Rows from block 4 of the audio encoder of a small contrastive audio-text model, named by matrix and row number. Each number is 128 + 24 x the weight over its row's rms, rounded and kept within 0 to 255. All counts start at 0. Numbers have three digits each.
Before each channel's rows are labels from the 100 clips, of 14976, where the channel reaches its highest value: "loudest band" is the band of the loudest frequency at the time of the peak. Only what is clearly more common there than usual is listed. The data: read English sentences (LibriTTS-R).
# conv: width-5 conv, stride 2 (encoder.blocks.4.conv.weight, 176x144x5, each kernel summed), inputs 0-143

loudest band: 250 to 500 Hz
conv.16:125124185160086123155125113117169133143070173132138112138129151097108175171132150121157133135101137165113130123103201120131116145167140118129124125155127122157098125135130169140132168126137105114131079158132168150139126151154128190115108138128126184134157113141102119161125099132112127123134137112105115130127108142149122116124141054141114205128129104124116130114147164147145091150159127142113116142141134101091134107122133124119108

loudest band: 250 to 500 Hz
conv.80:109125091141131136124139120193155133116117145146080125141114130143137101133138141160236134128123140184127181138140117142096128139115122131146131107159142142123172139134135100120124137124150217134122147140106111138150145158111121141131082147108144127104145144119129140129134140129161127119118129123129125146134193127118140203112143144122126128118101172131114128142121114116156135137144130129155175123091118141119124201148130128104123

loudest band: 500 to 1000 Hz
conv.34:073077104145095149139135196126130127168122104114133119138094098125140125108121151127131110082098115145095136110115166112118158131124132139125144120115140138090113103082140161128136147135124119105107096119153086136099108120094114129130160122134133171191080152133087135198082127127165093131159119124121117143126120133141159149139132093124119094103142144109136110132130125159131132143114120161122124147172150075144064128143133128115135

loudest band: 500 to 1000 Hz
conv.55:078102129092117115079102105110131103133101212169121135124132143111125133124125141071120135095091127162134132183127121112099128135130142128156121130127060134112148124109134114134113116134153122159153127110168106129133139120124134100117144132108130113125166147127156098155155163105144111110128119167070135148140181127130077160129151066132155117116149154132084137111133125150145089123132118118122127106126173138124129077116100146136141

loudest band: 250 to 500 Hz
conv.22:146125069122142098131129148144114120126150120108163123158143131133127137105122163140107137132138145157125116132142121146161127123119169124150128140141121150102134077109113128112136125124128146127133155112104111104134103109123132160116124165137067126173203155146143126063127184137116136137081134144151140109129142112136115113163156139129118154131244126120104138100121119119181153128132118121175119160138097109120113092133113117162122

loudest band: 500 to 1000 Hz
conv.65:105107140150125162076101147149130135129133107153116158167145094143166088101118130092107136145084114056110118136114131146093120110122099124108136179118091160103112092093128103111110089134164150154121180130126110104124132145107102119140129109111118128104147184148128173137146122109140136125091157137123125142145127121117157132148110073130122133118094107152163114147120139144105163126126128107096142103180137082134078103124152148151114

loudest band: 500 to 1000 Hz
conv.156:126112169114170143109136130112106181153132153142110112135098059125135159197145148083128128130046103115121104162116135094139122153129117132113117145102134142129112129111154105125152138184139090131107157105164129071132121134125126134125077111121139122103106133111136126198127114130152117138116136091175126127141128125123139132109116120137126137126114123125156151175108115122137138085161127112081110078159128147111090129138130107136136

loudest band: 500 to 1000 Hz
conv.110:114135082146098128200101158132128131126088143123153132168130124126124048109122127112112114109099134073125139122140102109090124141127100182112110143132120119128114088132141118130107098178112130136164112143177113108121110129140118153091216139111108143136154152121089125143138115126159119124128150149104130118159118140145142132129137071155114120095098165125098144153115146130143111126114116161131088143181123088107122128122134130127127

loudest band: 250 to 500 Hz
conv.123:067120149119112129112120108085163101174103129141096085122123139154111136195135115104143109168098124131131095130111159117134123124119161128142142123171118129135129126131148118127105131132118199128114135110120119136137133137135080128142138151127093118207186160101094104122116110135137105160120119158134114130086122116161141112134068124122129108080192139128143120132104145121192091126157134141123155129103136118134123131131119106114128

loudest band: 500 to 1000 Hz
conv.3:072126154144158166150159131123134191106134190124089144143137104079137150132152121132120108129149119098103123152107127128158146130112109146108137120118153157132136135123169122128140130109113142135137121129123159158105157103106109107146138145128105104124123153134116224187111142150172148105127121156157120145098155121127107139108110130132111128138167172135147144137116123144059138112155142128147137120126146078123135145151068110134158

loudest band: 500 to 1000 Hz
conv.8:111108150107116148102137118143119054143163133159128130102103100129110119111131138109134166131134116120108135158122119133161064134092125120117138138127127079126112122149104116080107122190120143096153110135125118139119146135037117129115104114110108139119127144108108097138073186123166104132137153101082132114138144111137129138154127141132131132111095127128176149109102153167089133145119128126089146150117169134110118116125119178130083

loudest band: 500 to 1000 Hz
conv.42:119106110102137116156098120106117137115115172121144162125149101123119102065141135135121091129096169137132116184133131161166154115133136114146100188124122120119146110092108140131134178150106133120147141117143089134173110147172125183141186127126089129135144086143118098128089229101139109137132139101111163168113133115101145122166121107140136151122125142113124123122124077138132136142116139125126119161131133097137124134136145113132151

loudest band: 250 to 500 Hz
conv.109:145100122138106137125168138123162078113145132130133103127163127131120123173107144130107128135153159185111115091107119119132093133118106109106106116134150123122149126143120121097117103122114149090115130126071116162143095086134122133121168167064141113121207162113128104102119090126086104097126124129130146099121148107121116108102129184139100120109103102119150135118118091115137103108128094125153102157123113141086115176171075128124120

loudest band: 500 to 1000 Hz
conv.27:145134164137110169102123152143120158106135127189123138075107088141086129152126146160148126130098108099127141121116110106136126122129084111118134138105135109127130112168122130142125140154118134150158162136136139122117150146115129112154128141089108148074115160142084179165136136107151087128149174062105119102160133127137144103159103113125129153111094104123182155162130143161114121141123102132095134139148158154117127128131107193162082

loudest band: 250 to 500 Hz
conv.50:125140101119138153174120138162144147128136122076219155101114172116122126113131106152174102104146127141143130137161165155097129120135155182141114129119125164124151159123132135123144095132158098124125153105115110131130133144114141120109128124133131142130089107152138117129119112131127142100121150138153159136174156153137127196125144106137141116147112112143126133124132100106125143121200151063081140053147101111124140134109113107132115