config.yaml
train_examples: 15625
n_mels: 40
win_length: 512
encoder_depths: [1, 1, 2, 1]
encoder_rnn_width: 96
encoder_rnn: "gru"
encoder_rnn_residual: true
text_encoder_norm_position: "pre"
residual_init: "zero_last"
optimizer: "muon"
adamw_lr_other_params: 0.002
cautious_weight_decay: true
max_steps: 2400
warmup_steps: 120
Rows from block 2 of the audio encoder of a small contrastive audio-text model, named by matrix and row number. Each number is 500 + 50 x the weight over its row's rms, rounded and kept within 0 to 999. All counts start at 0. Numbers have three digits each.
After each channel's rows are labels from the 100 clips, of 14976, where the channel reaches its highest value: "loudest" is the band of the loudest frequency at the time of the peak. Only what is clearly more common there than usual is listed. The data: read English sentences (LibriTTS-R). In brackets: how many of the 100.
# conv: width-5 conv, stride 2 (encoder.blocks.2.conv.weight, 144x112x5, each kernel summed), inputs 0-111

conv.50:473549546499516510436538448524521434477533527509484453476519504485602468552463557487515431493462441406553433548492459510484488498476506509490377406464389456516519543528504649461558489477489502468409514475505497448519499605512614487430635491510452554469490495518435535435479505556469531520389456494519537534484430603493480543506521533384
loudest: 250 to 500 Hz (42)

conv.111:529513478546577529465706484534569568469646579502550500461502464489487536504458544502534492517553488523616536509512519504488469516438476455495499483490536475408443501498402426457626516517612575469513469494510479481598553473535468460537491483496473467502523452547556492514581551475486495478453600440524536498431528550476505495486598463548
loudest: 4000 to 8000 Hz (90)

conv.45:484447412478404512513562511565454418533545456574483544487509531518512528497577484492522522445511445537470471502555487486488539591517425460549435505550478399401474553459547466506497491530470575475440509511433554507447606460438481521498485531500360430523373501478507525490487562498503597502390616457479636537549494481478472520475487538485
loudest: 250 to 500 Hz (42)

conv.72:464509461502516500508550434506522560519609454510449556445528496593468480508477538476508477474444452440563472452605487476483481547471681485502518511500597454533458459405534480468533481488543562498509486621498484482543497461486526539475465493435514455451488463419391519488533488512492480519575528451475713513475494490489519508490621495546
loudest: 4000 to 8000 Hz (67); 2000 to 4000 Hz (29)

conv.97:495464525479512386495480493523490543514455447481528467522566532478445505490492521503465468483513518467524426514512493484481523498497473532481493519499467463517535500502662472506521501485778497512473520523487492529693579426493498520511438498503456453490484468507487515491437455483654482477530462512507380511499468514512495503406511487483
loudest: 4000 to 8000 Hz (47)

conv.18:495314487412430390513515500362445541506352483515496444534507472520525503473482522506466460488503506412591411417566537537522434601469502499421486410471490511583467554504574482493484511486459495485486489503526559504619535496494470482464507501483501471455489480443395523551520484509455518493532479568486610509474519452500519499517551483546
loudest: 4000 to 8000 Hz (40)

conv.82:492521514492486544547576548420520365477320507506456489446558484521500505580454494457498491467455548494500425463505535491446537583470482449462518459483463544441481480460450479502606555362525587455565518502574453478531506499466502461530469447580411471447493409500383535496452472521463393483483584468526488442508493507486445529431505530483
loudest: 4000 to 8000 Hz (82)

conv.21:540458497487496476509523484520403510491486471443495538488499476471455450465547529561497606484521507500521529417602418505530470627522536481435509534511478479547569508509578538482418485522522517505462504498518582514503619494469503527477605519485474545433357552430562542494558484482508499456527541555466660587512500522563549507638572441497
loudest: 250 to 500 Hz (38); 500 to 1000 Hz (37)

conv.26:555473427579463465512478527520438472571594444591524593491432492522557510500404521542509515473586444571439372581521562457430497488645496495594472549496491520561551501487567462521445493537552472425528513541503468583514510417535472479418522520503549492524521494523526572480422569488503478469516468563518559448618471500499551482510490442554
loudest: 500 to 1000 Hz (42)

conv.68:514518408492561593517495482439540408517437567416547492428457490551468469486514509467479484450437590458614525513537504560513414503489477522460468444501548497470499508518360447506477501463527465429492429446581485500454532559440493519550505495494358483434453442524511574600545494475491498501447496459469469651527477574478503513467460575430
loudest: 4000 to 8000 Hz (72)

conv.141:512677529484520485481536522424483593519445530454519496497468514574428575455588497491477521521474454612469501445494525480545548493482516583526465463550459463522433490571428542533515461507507451517476473619539513466472445386464538508496473397563568454421407529518548499526532503551484512532474516494382509535408584535427538510546492525568
loudest: 250 to 500 Hz (54)

conv.8:586541467515509495501480506528469473568537446424516709528467465565486474510579494522484616531540512535522486622473437531513441440519542473505526555475428409513496491481456450506491498428454505446395478474534421578523489485545474467419459498467539425461639466488541512444488536511473490549535488505380501487498437534553488437474503444485
loudest: 500 to 1000 Hz (57)

conv.29:513473481476525548488524491577564567485655558462506485483497466492447523510500472465636493442514461396480540496481512482452543479588465490518501502509498464486590439440534505514514453609538425482414448416448513499388525500490525593455530542476449561501433596550670486461554470492526493455517472502465522540566542521496428488542477518423
loudest: 4000 to 8000 Hz (41)

conv.60:479482480538509478522489517529495626563525485516484580554498511427517530559554512454477529493533430489485441444494554444403371510430570482673490577492469469530463481584506466498513465499482440449472536476438513497520479509533502483427579485515468478496508472512685558464503414562493543519459485458495525514528494491520529516546532445665
loudest: 500 to 1000 Hz (26)

conv.32:506510463536486420526478481498382518543501602643484500510466500491447532495516500416480450488427503494546491406517493465531530505415527526489447517506750491423483496544472566492502486527466466434527506510542509492521501501560484521534467469424512450397464523472524492443501541427515498525491483467641515509481479503487468622448511499571
loudest: 250 to 500 Hz (43)

conv.139:548539549484521420581517534523442496572499490517510541508509543531490493535520553472510593493503513580494418516501597550488526458490613515513509445523716438475463545476540469465532477446487481418582497475575517402493502497566499562555457411611499434555462517478353478429483540521480535526475496508552499533483536516529449540513449455527
loudest: 250 to 500 Hz (35)

conv.106:523567535556512539626643531468535418522536516527466480524469505630512562619617464476512558472514500502476478556465493535505512492550493467477450561562472465482490479602538516512479515495637572471569499532470443496464519523532492567474503537565498505498394507526485454484479553593514555430517523525476508493554669517510490519512429461488
loudest: 500 to 1000 Hz (32)

conv.53:491481454598516637505487489546373512490514513553503514446469510545530486455466454527656498581497510520512478353421467500588529487473477500454513488451541577523555470536471473470508513661430492487481491542505589510468585484432489560479469541570497519535490519489472477517480604428517524468509514515539429499548400514539466539505522542585
loudest: 500 to 1000 Hz (42)

conv.87:489462544425473448495446501481476424490483635559496476513453403477507517539486476442605467426475437495479528513443509425458426504450499490418482495504502510490519476483475701499516500569509464569513578515527434420545513521544557479613513445479493572492478522488405483493496589460498475481458481574518392504524506501432495637493470488506
loudest: 250 to 500 Hz (57)

conv.64:488512399479473434539496481500434449616515520675463546505377421529431556515533503514552576503495439547455514482489557433511495509425450458481470537466553493497511428543526487498499447635473341469512446521456519565538484421566454499495461481427504540429523516506492497408489504491525441572482475479481489480483430512524484435485499551429
loudest: 500 to 1000 Hz (27)

conv.99:578627442512500522505500499499473442466473488526479502522454496521426417402478473534474484503480454588533478464489523467555481502496546492270474425473582497542425483439510502454507472524501466479375474403516487488552575503497480527525517507476389516508548523513347498472486575439510593497471467512492498450436490525541511498497498495411
loudest: 500 to 1000 Hz (55)

conv.88:528583503490532507516452466547524490535476443522460524456499549459534562451439492376508469494492515433474466563610494447488534489424625540614486513456377455481500509421505451566544518519500525489402433510476483539486495455533503556545577503557468519425491488446699575515540551458510460469533450562479520464533482453468519491590533464511
loudest: 250 to 500 Hz (38)

conv.2:502476491520576564480513495492516520520477490561517510502495471492420533523500417468469530483473555462642520498575534505539494468569524501512506457458503432520557448448478420602455487484789505560481495517497537490465490464524537464425499470426430489496543495497583409432529450469525535449521578437479490532464562512484521477544503534546
loudest: 4000 to 8000 Hz (87)

conv.128:387515481599525583486541472506421518483497507499538409413537466489533567470410455465508497545540488500517384443497477472481705530483497522478452583477503485540426510566512549424494491569461520436525518681486519546529492512494475498555514537519507483458467423451476497530495572454482441426526464541545532487476502512558458588519469502493
loudest: 500 to 1000 Hz (43)

conv.17:576515480457504369575454452510467565485467489458527469534349505519485469425421481544505570486484505484471564552456474481633501533473519483457484459465567418572463527535525396531561503535511403417477492443512575598486493548544432550499527491423476513470581490481439539404444444503493545497478439603472462475461479468445526452532462474464
loudest: 500 to 1000 Hz (41)

conv.120:465503489443429524626482485536561558495555499462455517492429425448448464515538488523456564511387473418472516441457559468502596512523535435449482499501486594456563512634449511493519504568463475482510494480466657437584514502513447526579496478427567547523490481481624581486461495487544527517446474532541492489585493536492503500508472459618
loudest: 500 to 1000 Hz (30)

conv.109:491516530404506441437564485512555539548631536580574464479550524513544500448510524497488491438510477444526503486533545494480348492481480415462397505520519570518487445513488441526536499425495585442469462454501463521602535550477521460438483474466523471513503431573384506571495418475473515560419552512486400583470520639515478498544543476503
loudest: 4000 to 8000 Hz (47)

conv.132:499495470521429501567513561534552654490485557352485463534488522484446580559483497470539509512442350516506524445504498443443530481500523507450371513507510523450497518530550471434490491521518403433520488530591469472441461460595467511533467459499433436461510491616559515481524538490553499577492465489515409504450498587497586423493558513525
loudest: 250 to 500 Hz (36)