Weights of a small contrastive audio-text model: batches of 128, trained on read English sentences (LibriTTS-R).
Rows from block 2 of the audio encoder of a small contrastive audio-text model, named by matrix and row number. Each number is 200 + 40 x the weight over its row's rms, rounded and kept within 0 to 999. All counts start at 0.
After each channel's rows are labels from the 100 clips, of 14976, where the channel reaches its highest value: "top examples" is what is common among them; "loudest band" is the band of the loudest frequency at the time of the peak. Only what is clearly more common there than usual is listed. The data: read English sentences (LibriTTS-R).
# conv: width-5 conv, stride 2 (encoder.blocks.2.conv.weight, 144x112x5, each kernel summed), inputs 0-111

conv.83,222,160,297,128,232,150,162,197,223,265,131,135,189,205,267,223,196,199,234,210,168,152,183,223,245,211,190,199,264,206,164,174,240,167,177,220,247,208,229,201,189,167,198,189,303,201,203,225,255,156,132,188,156,176,168,218,233,250,222,256,208,214,162,188,268,206,210,213,193,150,169,196,210,244,205,250,158,195,170,151,219,207,249,292,205,230,345,242,162,241,239,164,219,200,177,231,109,162,192,188,179,199,175,151,228,184,185,244,226,185,236,256
top examples: the word "you"; the word "he"
loudest band: 250 to 500 Hz

conv.28,204,150,211,176,186,199,142,189,170,212,178,291,193,234,181,210,192,226,263,192,194,171,222,393,197,208,209,167,198,145,175,176,217,141,179,247,217,261,201,173,175,252,209,190,262,194,212,227,188,218,231,192,151,192,168,206,205,218,201,186,218,260,181,103,271,183,272,210,229,156,211,171,234,206,219,195,187,166,213,143,147,151,232,178,215,219,216,361,240,146,196,228,162,198,167,207,215,197,214,209,265,185,192,208,176,163,162,197,211,200,187,252
top examples: the word "be"
loudest band: 250 to 500 Hz

conv.121,215,249,271,238,250,215,202,170,216,198,251,261,155,212,201,161,205,149,167,238,216,241,245,192,210,188,240,323,204,162,216,199,193,234,199,157,150,205,286,200,214,131,159,183,266,184,232,189,233,207,246,201,167,222,256,126,180,175,185,279,178,229,186,167,200,233,243,204,247,231,167,168,180,216,248,165,232,203,173,178,287,224,145,236,184,230,157,295,210,134,199,310,221,155,267,279,184,185,210,226,217,179,201,152,222,217,225,168,227,236,238,195
top examples: the word "was"; the word "it"
loudest band: 250 to 500 Hz

conv.14,191,182,215,180,223,176,199,139,200,208,175,233,183,218,178,123,215,220,214,203,170,205,216,214,171,209,224,143,177,287,200,196,256,197,200,188,210,283,192,218,191,171,252,242,196,234,176,235,198,220,188,218,258,225,201,228,251,181,233,142,214,272,219,205,222,170,176,203,204,209,201,183,323,172,145,212,229,196,351,201,182,182,242,199,131,222,196,136,217,209,195,235,183,302,191,188,240,192,237,189,263,326,289,189,218,232,221,189,239,276,232,220
top examples: the word "she"
loudest band: 250 to 500 Hz; 500 to 1000 Hz

conv.136,202,331,232,141,252,269,205,201,219,137,206,170,187,230,223,156,191,203,189,227,223,213,298,211,181,197,286,235,166,159,191,162,163,203,251,167,162,203,290,184,194,318,184,225,186,222,174,178,140,249,223,203,195,204,198,236,215,185,203,205,193,183,171,187,165,167,239,229,287,158,218,205,224,233,211,237,228,219,228,139,240,216,154,239,192,193,172,216,258,179,214,247,193,135,210,231,175,205,200,276,230,192,99,204,230,167,247,270,165,251,257,207
top examples: the word "was"
loudest band: 250 to 500 Hz

conv.93,223,113,158,191,164,181,280,130,215,160,204,244,168,108,246,129,189,216,243,231,210,128,222,207,196,176,191,285,236,243,200,192,177,226,250,209,180,179,188,197,184,139,227,112,155,202,237,215,125,153,170,216,278,186,209,176,201,206,167,87,163,166,175,187,204,209,230,159,204,209,237,250,191,244,213,197,239,184,206,141,150,161,210,173,233,240,194,106,237,181,151,205,182,175,92,231,203,187,276,188,220,181,182,182,213,201,168,242,189,174,159,179
top examples: the word "she"; the word "was"; the word "her"
loudest band: 250 to 500 Hz

conv.115,202,337,220,185,209,139,142,183,173,223,228,144,218,215,226,197,197,209,245,208,260,174,230,193,221,173,206,201,203,185,154,185,101,214,155,124,223,194,249,179,191,232,152,197,233,178,147,207,128,211,82,181,125,200,199,190,256,303,171,241,197,203,190,181,213,183,245,178,190,165,197,177,185,236,231,279,159,270,237,171,230,248,223,226,149,211,212,138,168,200,169,228,232,192,264,240,173,144,179,167,145,221,160,159,197,170,247,212,256,191,210,164
top examples: the word "you"
loudest band: 250 to 500 Hz

conv.34,183,174,176,210,185,170,174,199,203,211,230,131,140,208,275,309,226,206,179,193,189,197,252,166,191,190,272,181,207,193,203,198,168,226,200,201,149,169,186,179,164,157,224,252,152,184,162,173,209,182,170,185,201,182,186,164,201,171,169,216,185,194,223,233,72,179,199,161,239,196,212,195,196,326,211,224,160,234,146,218,161,235,183,268,177,178,186,161,287,193,189,197,185,189,186,357,189,196,191,213,159,231,148,194,249,193,285,202,191,223,244,103
top examples: the word "was"
loudest band: 250 to 500 Hz

conv.20,214,315,238,200,162,192,203,213,199,180,172,175,222,161,228,189,190,210,185,210,276,178,264,139,196,164,197,261,191,194,188,174,185,186,177,166,156,232,257,170,236,205,196,116,305,222,128,226,172,158,170,159,179,232,206,222,201,318,188,277,188,189,212,190,177,187,267,207,202,218,209,228,197,162,205,254,192,201,201,177,264,224,205,122,183,154,175,137,188,207,302,207,222,203,309,140,207,192,205,170,185,223,225,180,197,211,226,203,266,206,192,98
top examples: the word "you"
loudest band: 250 to 500 Hz

conv.124,223,205,187,202,205,183,331,175,258,182,185,203,265,148,192,199,201,252,209,248,184,182,185,218,233,347,225,273,218,291,219,195,118,200,200,244,210,181,207,204,159,179,206,217,190,229,244,217,217,219,218,206,197,209,244,219,170,241,193,139,184,147,173,182,284,279,287,234,197,240,160,242,178,168,245,217,261,185,204,155,203,205,227,253,190,231,199,184,140,165,194,196,211,187,146,249,194,193,190,230,187,158,177,197,191,224,231,189,166,142,248,314
top examples: the word "was"
loudest band: 250 to 500 Hz