config.yaml
dataset: "read English sentences (LibriTTS-R)"
tokenizer: "word"
encoder_rnn_layers: 5
text_encoder_activation: "gelu"
text_encoder_positions: "learned"
batch_size: 128
Rows from block 3 of the text encoder of a small contrastive audio-text model, named by matrix and row number. Rows with one number belong to one neuron. Each number is 500 + 50 x the weight over its row's rms, rounded and kept within 0 to 999. All counts start at 0. Numbers have three digits each.
After each neuron's rows are labels from the 100 texts, of 14976, where the neuron reaches its highest value: "tokens" is the input token at the peak. Only what is clearly more common there than usual is listed. The data: read English sentences (LibriTTS-R).
# fc1: MLP up (text_encoder.blocks.3.mlp.fc1.weight, 1024x256), inputs 192-255
# fc2: MLP down (text_encoder.blocks.3.mlp.fc2.weight, 256x1024, transposed), outputs 192-255

fc1.101:623499456461419484495473377521481505528486496493431594510516566536498514495533431498518477546470628510488550396482507497456452501445417414515448537463438487543380518538511563480532529527505430
fc2.101:502483487472497544513500499502518519460529545506502605477510591583525405480498504508528501477497571497507503404498471489476505525427443684497405600484472508627604501501489498516463487554420539
tokens: "all"; "way"

fc1.662:449592500500500431500500500500500500641500500500500500500476500500500307500500500500500500597500565500500500500506505500500500500500500500709623511500500500512500500432500500418500500486500438
fc2.662:501504500499498493500501500503498497500504502501547495499546500500493493496506515496497499493493391468439495471499503495501510512252500492489500503500502500502500507504500499516502501518499500
tokens: "his"; "see"; "is"; "years"

fc1.362:497480500446499376516670499500549459554515628491633543412502507500480500485497498442541562455498509506544473459483507503502499504497466394487475501669501509497498515486499470486499500499499535
fc2.362:500504501500637513507500493498500519501500500498501503457507458524503501501490501503500501493500500478602496477482595710692494500496499502508501507500494501508501604522497499508496519501500505
tokens: "see"; "face"

fc1.531:503499424508505501501532516492501506560575502502712502415499466500564490508516500503598539500490517322500500460531523497551519534437491500493461500556500521501450573503543438500490497344500500
fc2.531:500500500398471496502488496478504500503555504497544503503532454491501506502513502500499504574499516496504500449510500452501486516492493498495502497508504501504482588482495498470500499506500411
tokens: "see"; "tree"; "face"

fc1.598:493526483499556504510524547506600459499449485572462545528404489494521441421512480553547460591499537553457428539466482589449500456464499467459455630479506438586457485409568515550415521533533465
fc2.598:500500513483508488550517498402430564550519485358511513500528421486499516385539518496498531485496565504376582327518504486461555478529494538509496502634498547552409442500501505499513559466534500
tokens: "she"

fc1.314:502450493323691502438543429490496532500483511496519569363493436507493563465498499497549449472648512526465508431612528497481625492521432534502483502490450522535501561491523500551430526387576498
fc2.314:495501505499497495500500392500500497513599319499365499488350499487499531493501428498500506423499498498431505520498683664490501499425519513494499473499500497498526500499501496326500507499498504
tokens: "see"; "she"; "he"

fc1.685:599438469584508429472460409515554512480514509443517478429528496566511490420542561547479534471482503414533511426431479513424528495477459545473472544514542462509495499464447484557474534550502499
fc2.685:445493559389508608486489471477536494472499508461532532499483586511539439500451535476548512575511471522503570530543500543490497521500493493510537473500493548513399534536562543616501471482414560
tokens: "do"; "too"

fc1.390:647507496376539481491495521463514480467487570551494577504470368477447509430467424472519519410504466486513526597539564520480514522455495387459553422443501582617488505445520501534516426496442435
fc2.390:468439538484500454497492471543343488538432497491510518492467504487499489501520484465500500538499434490511514544449596529469477509551516527498494604507497402446513433388483496504497543337504503
tokens: "see"; "she"

fc1.728:513483440542493571467530496491545509440471489531488437485516474470530509375443491486475529469597523564571463494503456503541653470434498421559497491484498555484491507427481453524471466495496438
fc2.728:618501516534540478484543402501521432531464504534551488563465558362471531501499569546620502484529597570490450455453459504456503556572507597501492563573502470413543465475451419504497430501494499
tokens: "she"; "you"; "few"; "he"

fc1.349:484535504527487481470520406498537510462510506548544531473464423507531563510523502556503564463562511486458528455444449526481482514467396468576638489427496433465381562594476492560515455531500488
fc2.349:484491457544543476482452488502382504506556503563494515505501520553344322492523497498518481492499491508501514544490486487375553606522498510501472496503561461455501464480514389441481499490456496
tokens: "do"

fc1.251:536507408468473508451519453523496494547483466492404587421544495520525492429590494553462496487485479480503565535598561581393463476435501491497529518551545475526507498496516483458560496463480478
fc2.251:439478505421498468516492526561504467491466513552504556518411499435527455526495437459566447557408534406502528422554472411421425514498508559511466515582493498494451428548456449500481430455577559
tokens: "all"; "eyes"

fc1.428:480519481512513558469513472497476484422473498445575566532504422494480551494503528506477488499520522627446532440500495706478535495499574573509518488536496534582519440457500583500517487581564461
fc2.428:521503446495519450536524496492501527488501500549529416493501561499512523522483533428543491550497444425493422513452474418500481558510501509558562501480461547546488500515570586486466501501606486
tokens: "do"; "pay"

fc1.673:647501500507536502499500501528497442508408477330503529470501483474438490500532488459638649533513410395493425481401467431501395546501485515536566526535481500550557428497533512496515506517507411
fc2.673:317501509499543508502502502499501485501628499546500531377496500501563519497505496510498506465500501483510487484459506497506469642506499486403518585514446494509454439479495499502499427703497511
tokens: "years"; "he"

fc1.72:521517489516595435424536465500494451464585503442694489491501544522525477504487500432406624532500514621504461431500501494483542370500500501535536582433495447498532507478493489509498427504544450
fc2.72:555484489477496482531500542492497483489510544509344512500500500498496500489502519500500557482500507514498502497433501503501500500401478497491504472498505560479541501455500507535499498387495501
tokens: "years"

fc1.254:542563485437496402392541565447429440505460528437574529497437534516492429480439459532470415492509563511426480551562497539492461432569482499464477514498548548513500475500557496514473460496511481
fc2.254:517558526478503434599500532518474419557529511486498515484500443459480536494436523451504525528497512498506533530463494439490603485497485511499490460572497616647472577441472370491551550444499494
tokens: "she"; "you"; "he"; "see"

fc1.473:509500500533500469534455451502429500500501499500500540344414500500490500519491501448227445543500486500419543472499559682500457485516500505496420512502500467478500499448502501464541500412594475
fc2.473:499508499512499500499419595501499502502498500519457498488500500503499500503504500498501666449500523500545518537502498501500501512516559502499503499493474527527482362518530492493444497530507500
tokens: "his"; "is"; "was"; "as"