Rows from block 4 of the audio encoder of a small contrastive audio-text model, named by matrix and row number. Each number is 200 + 40 x the weight over its row's rms, rounded and kept within 0 to 999. All counts start at 0.
After each channel's rows are labels from the 100 clips, of 14976, where the channel reaches its highest value: "loudest" is the band of the loudest frequency at the time of the peak; "top examples" is what is common among them. Only what is clearly more common there than usual is listed. The data: read English sentences (LibriTTS-R). In brackets: how many of the 100.
# conv: width-5 conv, stride 2 (encoder.blocks.4.conv.weight, 176x144x5, each kernel summed), inputs 0-143

conv.128,210,195,237,146,189,219,270,183,195,193,224,283,265,157,261,229,172,199,201,251,195,175,173,199,260,221,177,198,202,176,204,174,228,228,166,200,337,199,221,218,209,220,252,172,177,172,208,143,255,230,215,252,180,164,196,146,175,169,231,170,219,222,213,207,332,222,255,165,228,198,199,165,227,189,228,204,214,249,293,197,139,202,212,228,206,376,163,235,276,229,197,201,240,258,229,187,173,261,257,253,211,281,217,162,175,173,252,212,223,177,165,271,185,191,203,251,201,221,188,192,156,152,160,185,155,219,204,194,166,241,196,188,167,282,217,191,197,180,219,178,234,206,190,213
loudest: 500 to 1000 Hz (37)
top examples: the word "was" (38)

conv.141,195,157,115,123,237,195,147,207,216,186,187,210,198,233,219,153,213,177,209,147,98,209,214,176,189,235,266,193,256,206,215,48,182,166,141,197,141,198,218,169,255,188,156,199,185,174,206,204,206,245,162,181,164,158,182,182,176,161,165,188,227,224,160,303,228,168,205,135,133,195,190,169,181,159,177,184,256,162,164,225,168,231,167,103,143,166,192,209,199,172,230,158,183,208,131,208,199,196,281,206,185,160,126,225,159,207,256,226,271,173,241,149,188,205,200,199,279,192,177,199,175,193,166,190,230,192,197,231,161,190,313,231,152,276,182,203,237,181,211,180,226,178,198,135
loudest: 250 to 500 Hz (55)
top examples: the word "she" (56)

conv.14,198,130,198,155,129,198,120,235,183,151,236,105,185,101,173,201,240,177,206,261,174,127,140,116,155,170,243,189,250,223,270,173,205,193,185,207,152,191,309,197,185,211,172,218,206,192,247,272,255,342,198,178,183,157,190,205,225,206,173,200,187,171,240,177,171,187,216,223,262,176,229,169,227,191,177,194,249,208,155,226,162,207,207,181,276,260,198,211,156,211,229,186,149,165,172,215,190,119,204,172,201,211,146,146,186,244,261,260,193,197,180,153,255,161,246,208,162,214,247,171,246,190,224,183,267,181,198,235,180,151,169,261,189,156,184,172,196,169,225,166,142,200,179,203
loudest: 250 to 500 Hz (51)
top examples: the word "she" (44)

conv.170,174,196,183,331,225,216,183,236,196,203,260,168,192,272,228,206,217,234,129,236,178,167,218,161,206,209,222,212,266,206,293,234,184,147,178,231,115,210,198,198,154,162,211,190,103,144,169,230,183,219,184,190,188,194,193,312,166,217,156,197,225,183,229,264,189,198,187,232,137,219,227,235,150,186,192,212,215,278,150,234,175,209,205,112,222,65,206,227,181,210,194,214,166,194,179,152,163,140,178,131,152,145,200,217,178,164,123,242,145,136,159,181,190,195,204,195,172,196,194,179,264,166,277,228,217,172,180,156,229,215,212,162,118,194,184,204,188,176,257,205,233,198,207,177
loudest: 250 to 500 Hz (44)
top examples: the word "be" (28)

conv.73,194,204,172,200,205,188,201,212,173,224,165,269,192,179,157,243,207,224,196,160,209,192,208,223,159,176,225,215,176,128,239,156,160,195,186,228,328,158,235,216,184,196,198,202,137,184,260,230,239,150,234,263,201,193,198,226,165,209,222,202,199,198,194,151,234,256,201,203,179,199,183,189,137,186,160,189,195,243,291,107,169,148,177,217,193,248,209,134,240,314,183,221,245,244,173,157,257,235,189,129,264,208,201,217,191,119,242,192,203,179,154,262,165,174,163,219,220,179,163,317,141,213,217,250,163,191,208,160,192,206,287,92,201,241,262,168,210,186,200,254,191,215,274,165
loudest: 500 to 1000 Hz (45)
top examples: the word "was" (45)

conv.79,199,303,233,169,195,197,221,210,217,274,213,181,222,194,217,184,146,190,213,223,202,196,196,187,239,213,106,193,285,189,164,189,155,140,189,228,158,177,219,238,187,229,167,201,180,266,214,157,132,169,212,185,204,241,229,181,214,168,259,208,170,220,196,223,221,231,160,165,164,212,177,186,197,281,207,232,135,160,100,215,189,149,165,230,249,144,205,224,176,203,229,184,236,217,231,229,189,197,140,307,213,207,186,246,220,265,285,233,226,159,182,164,187,166,210,328,200,245,150,162,270,204,158,175,274,228,165,288,216,185,160,165,115,223,133,198,205,270,221,150,194,177,210,205
loudest: 250 to 500 Hz (41)
top examples: the word "you" (40); the word "me" (28)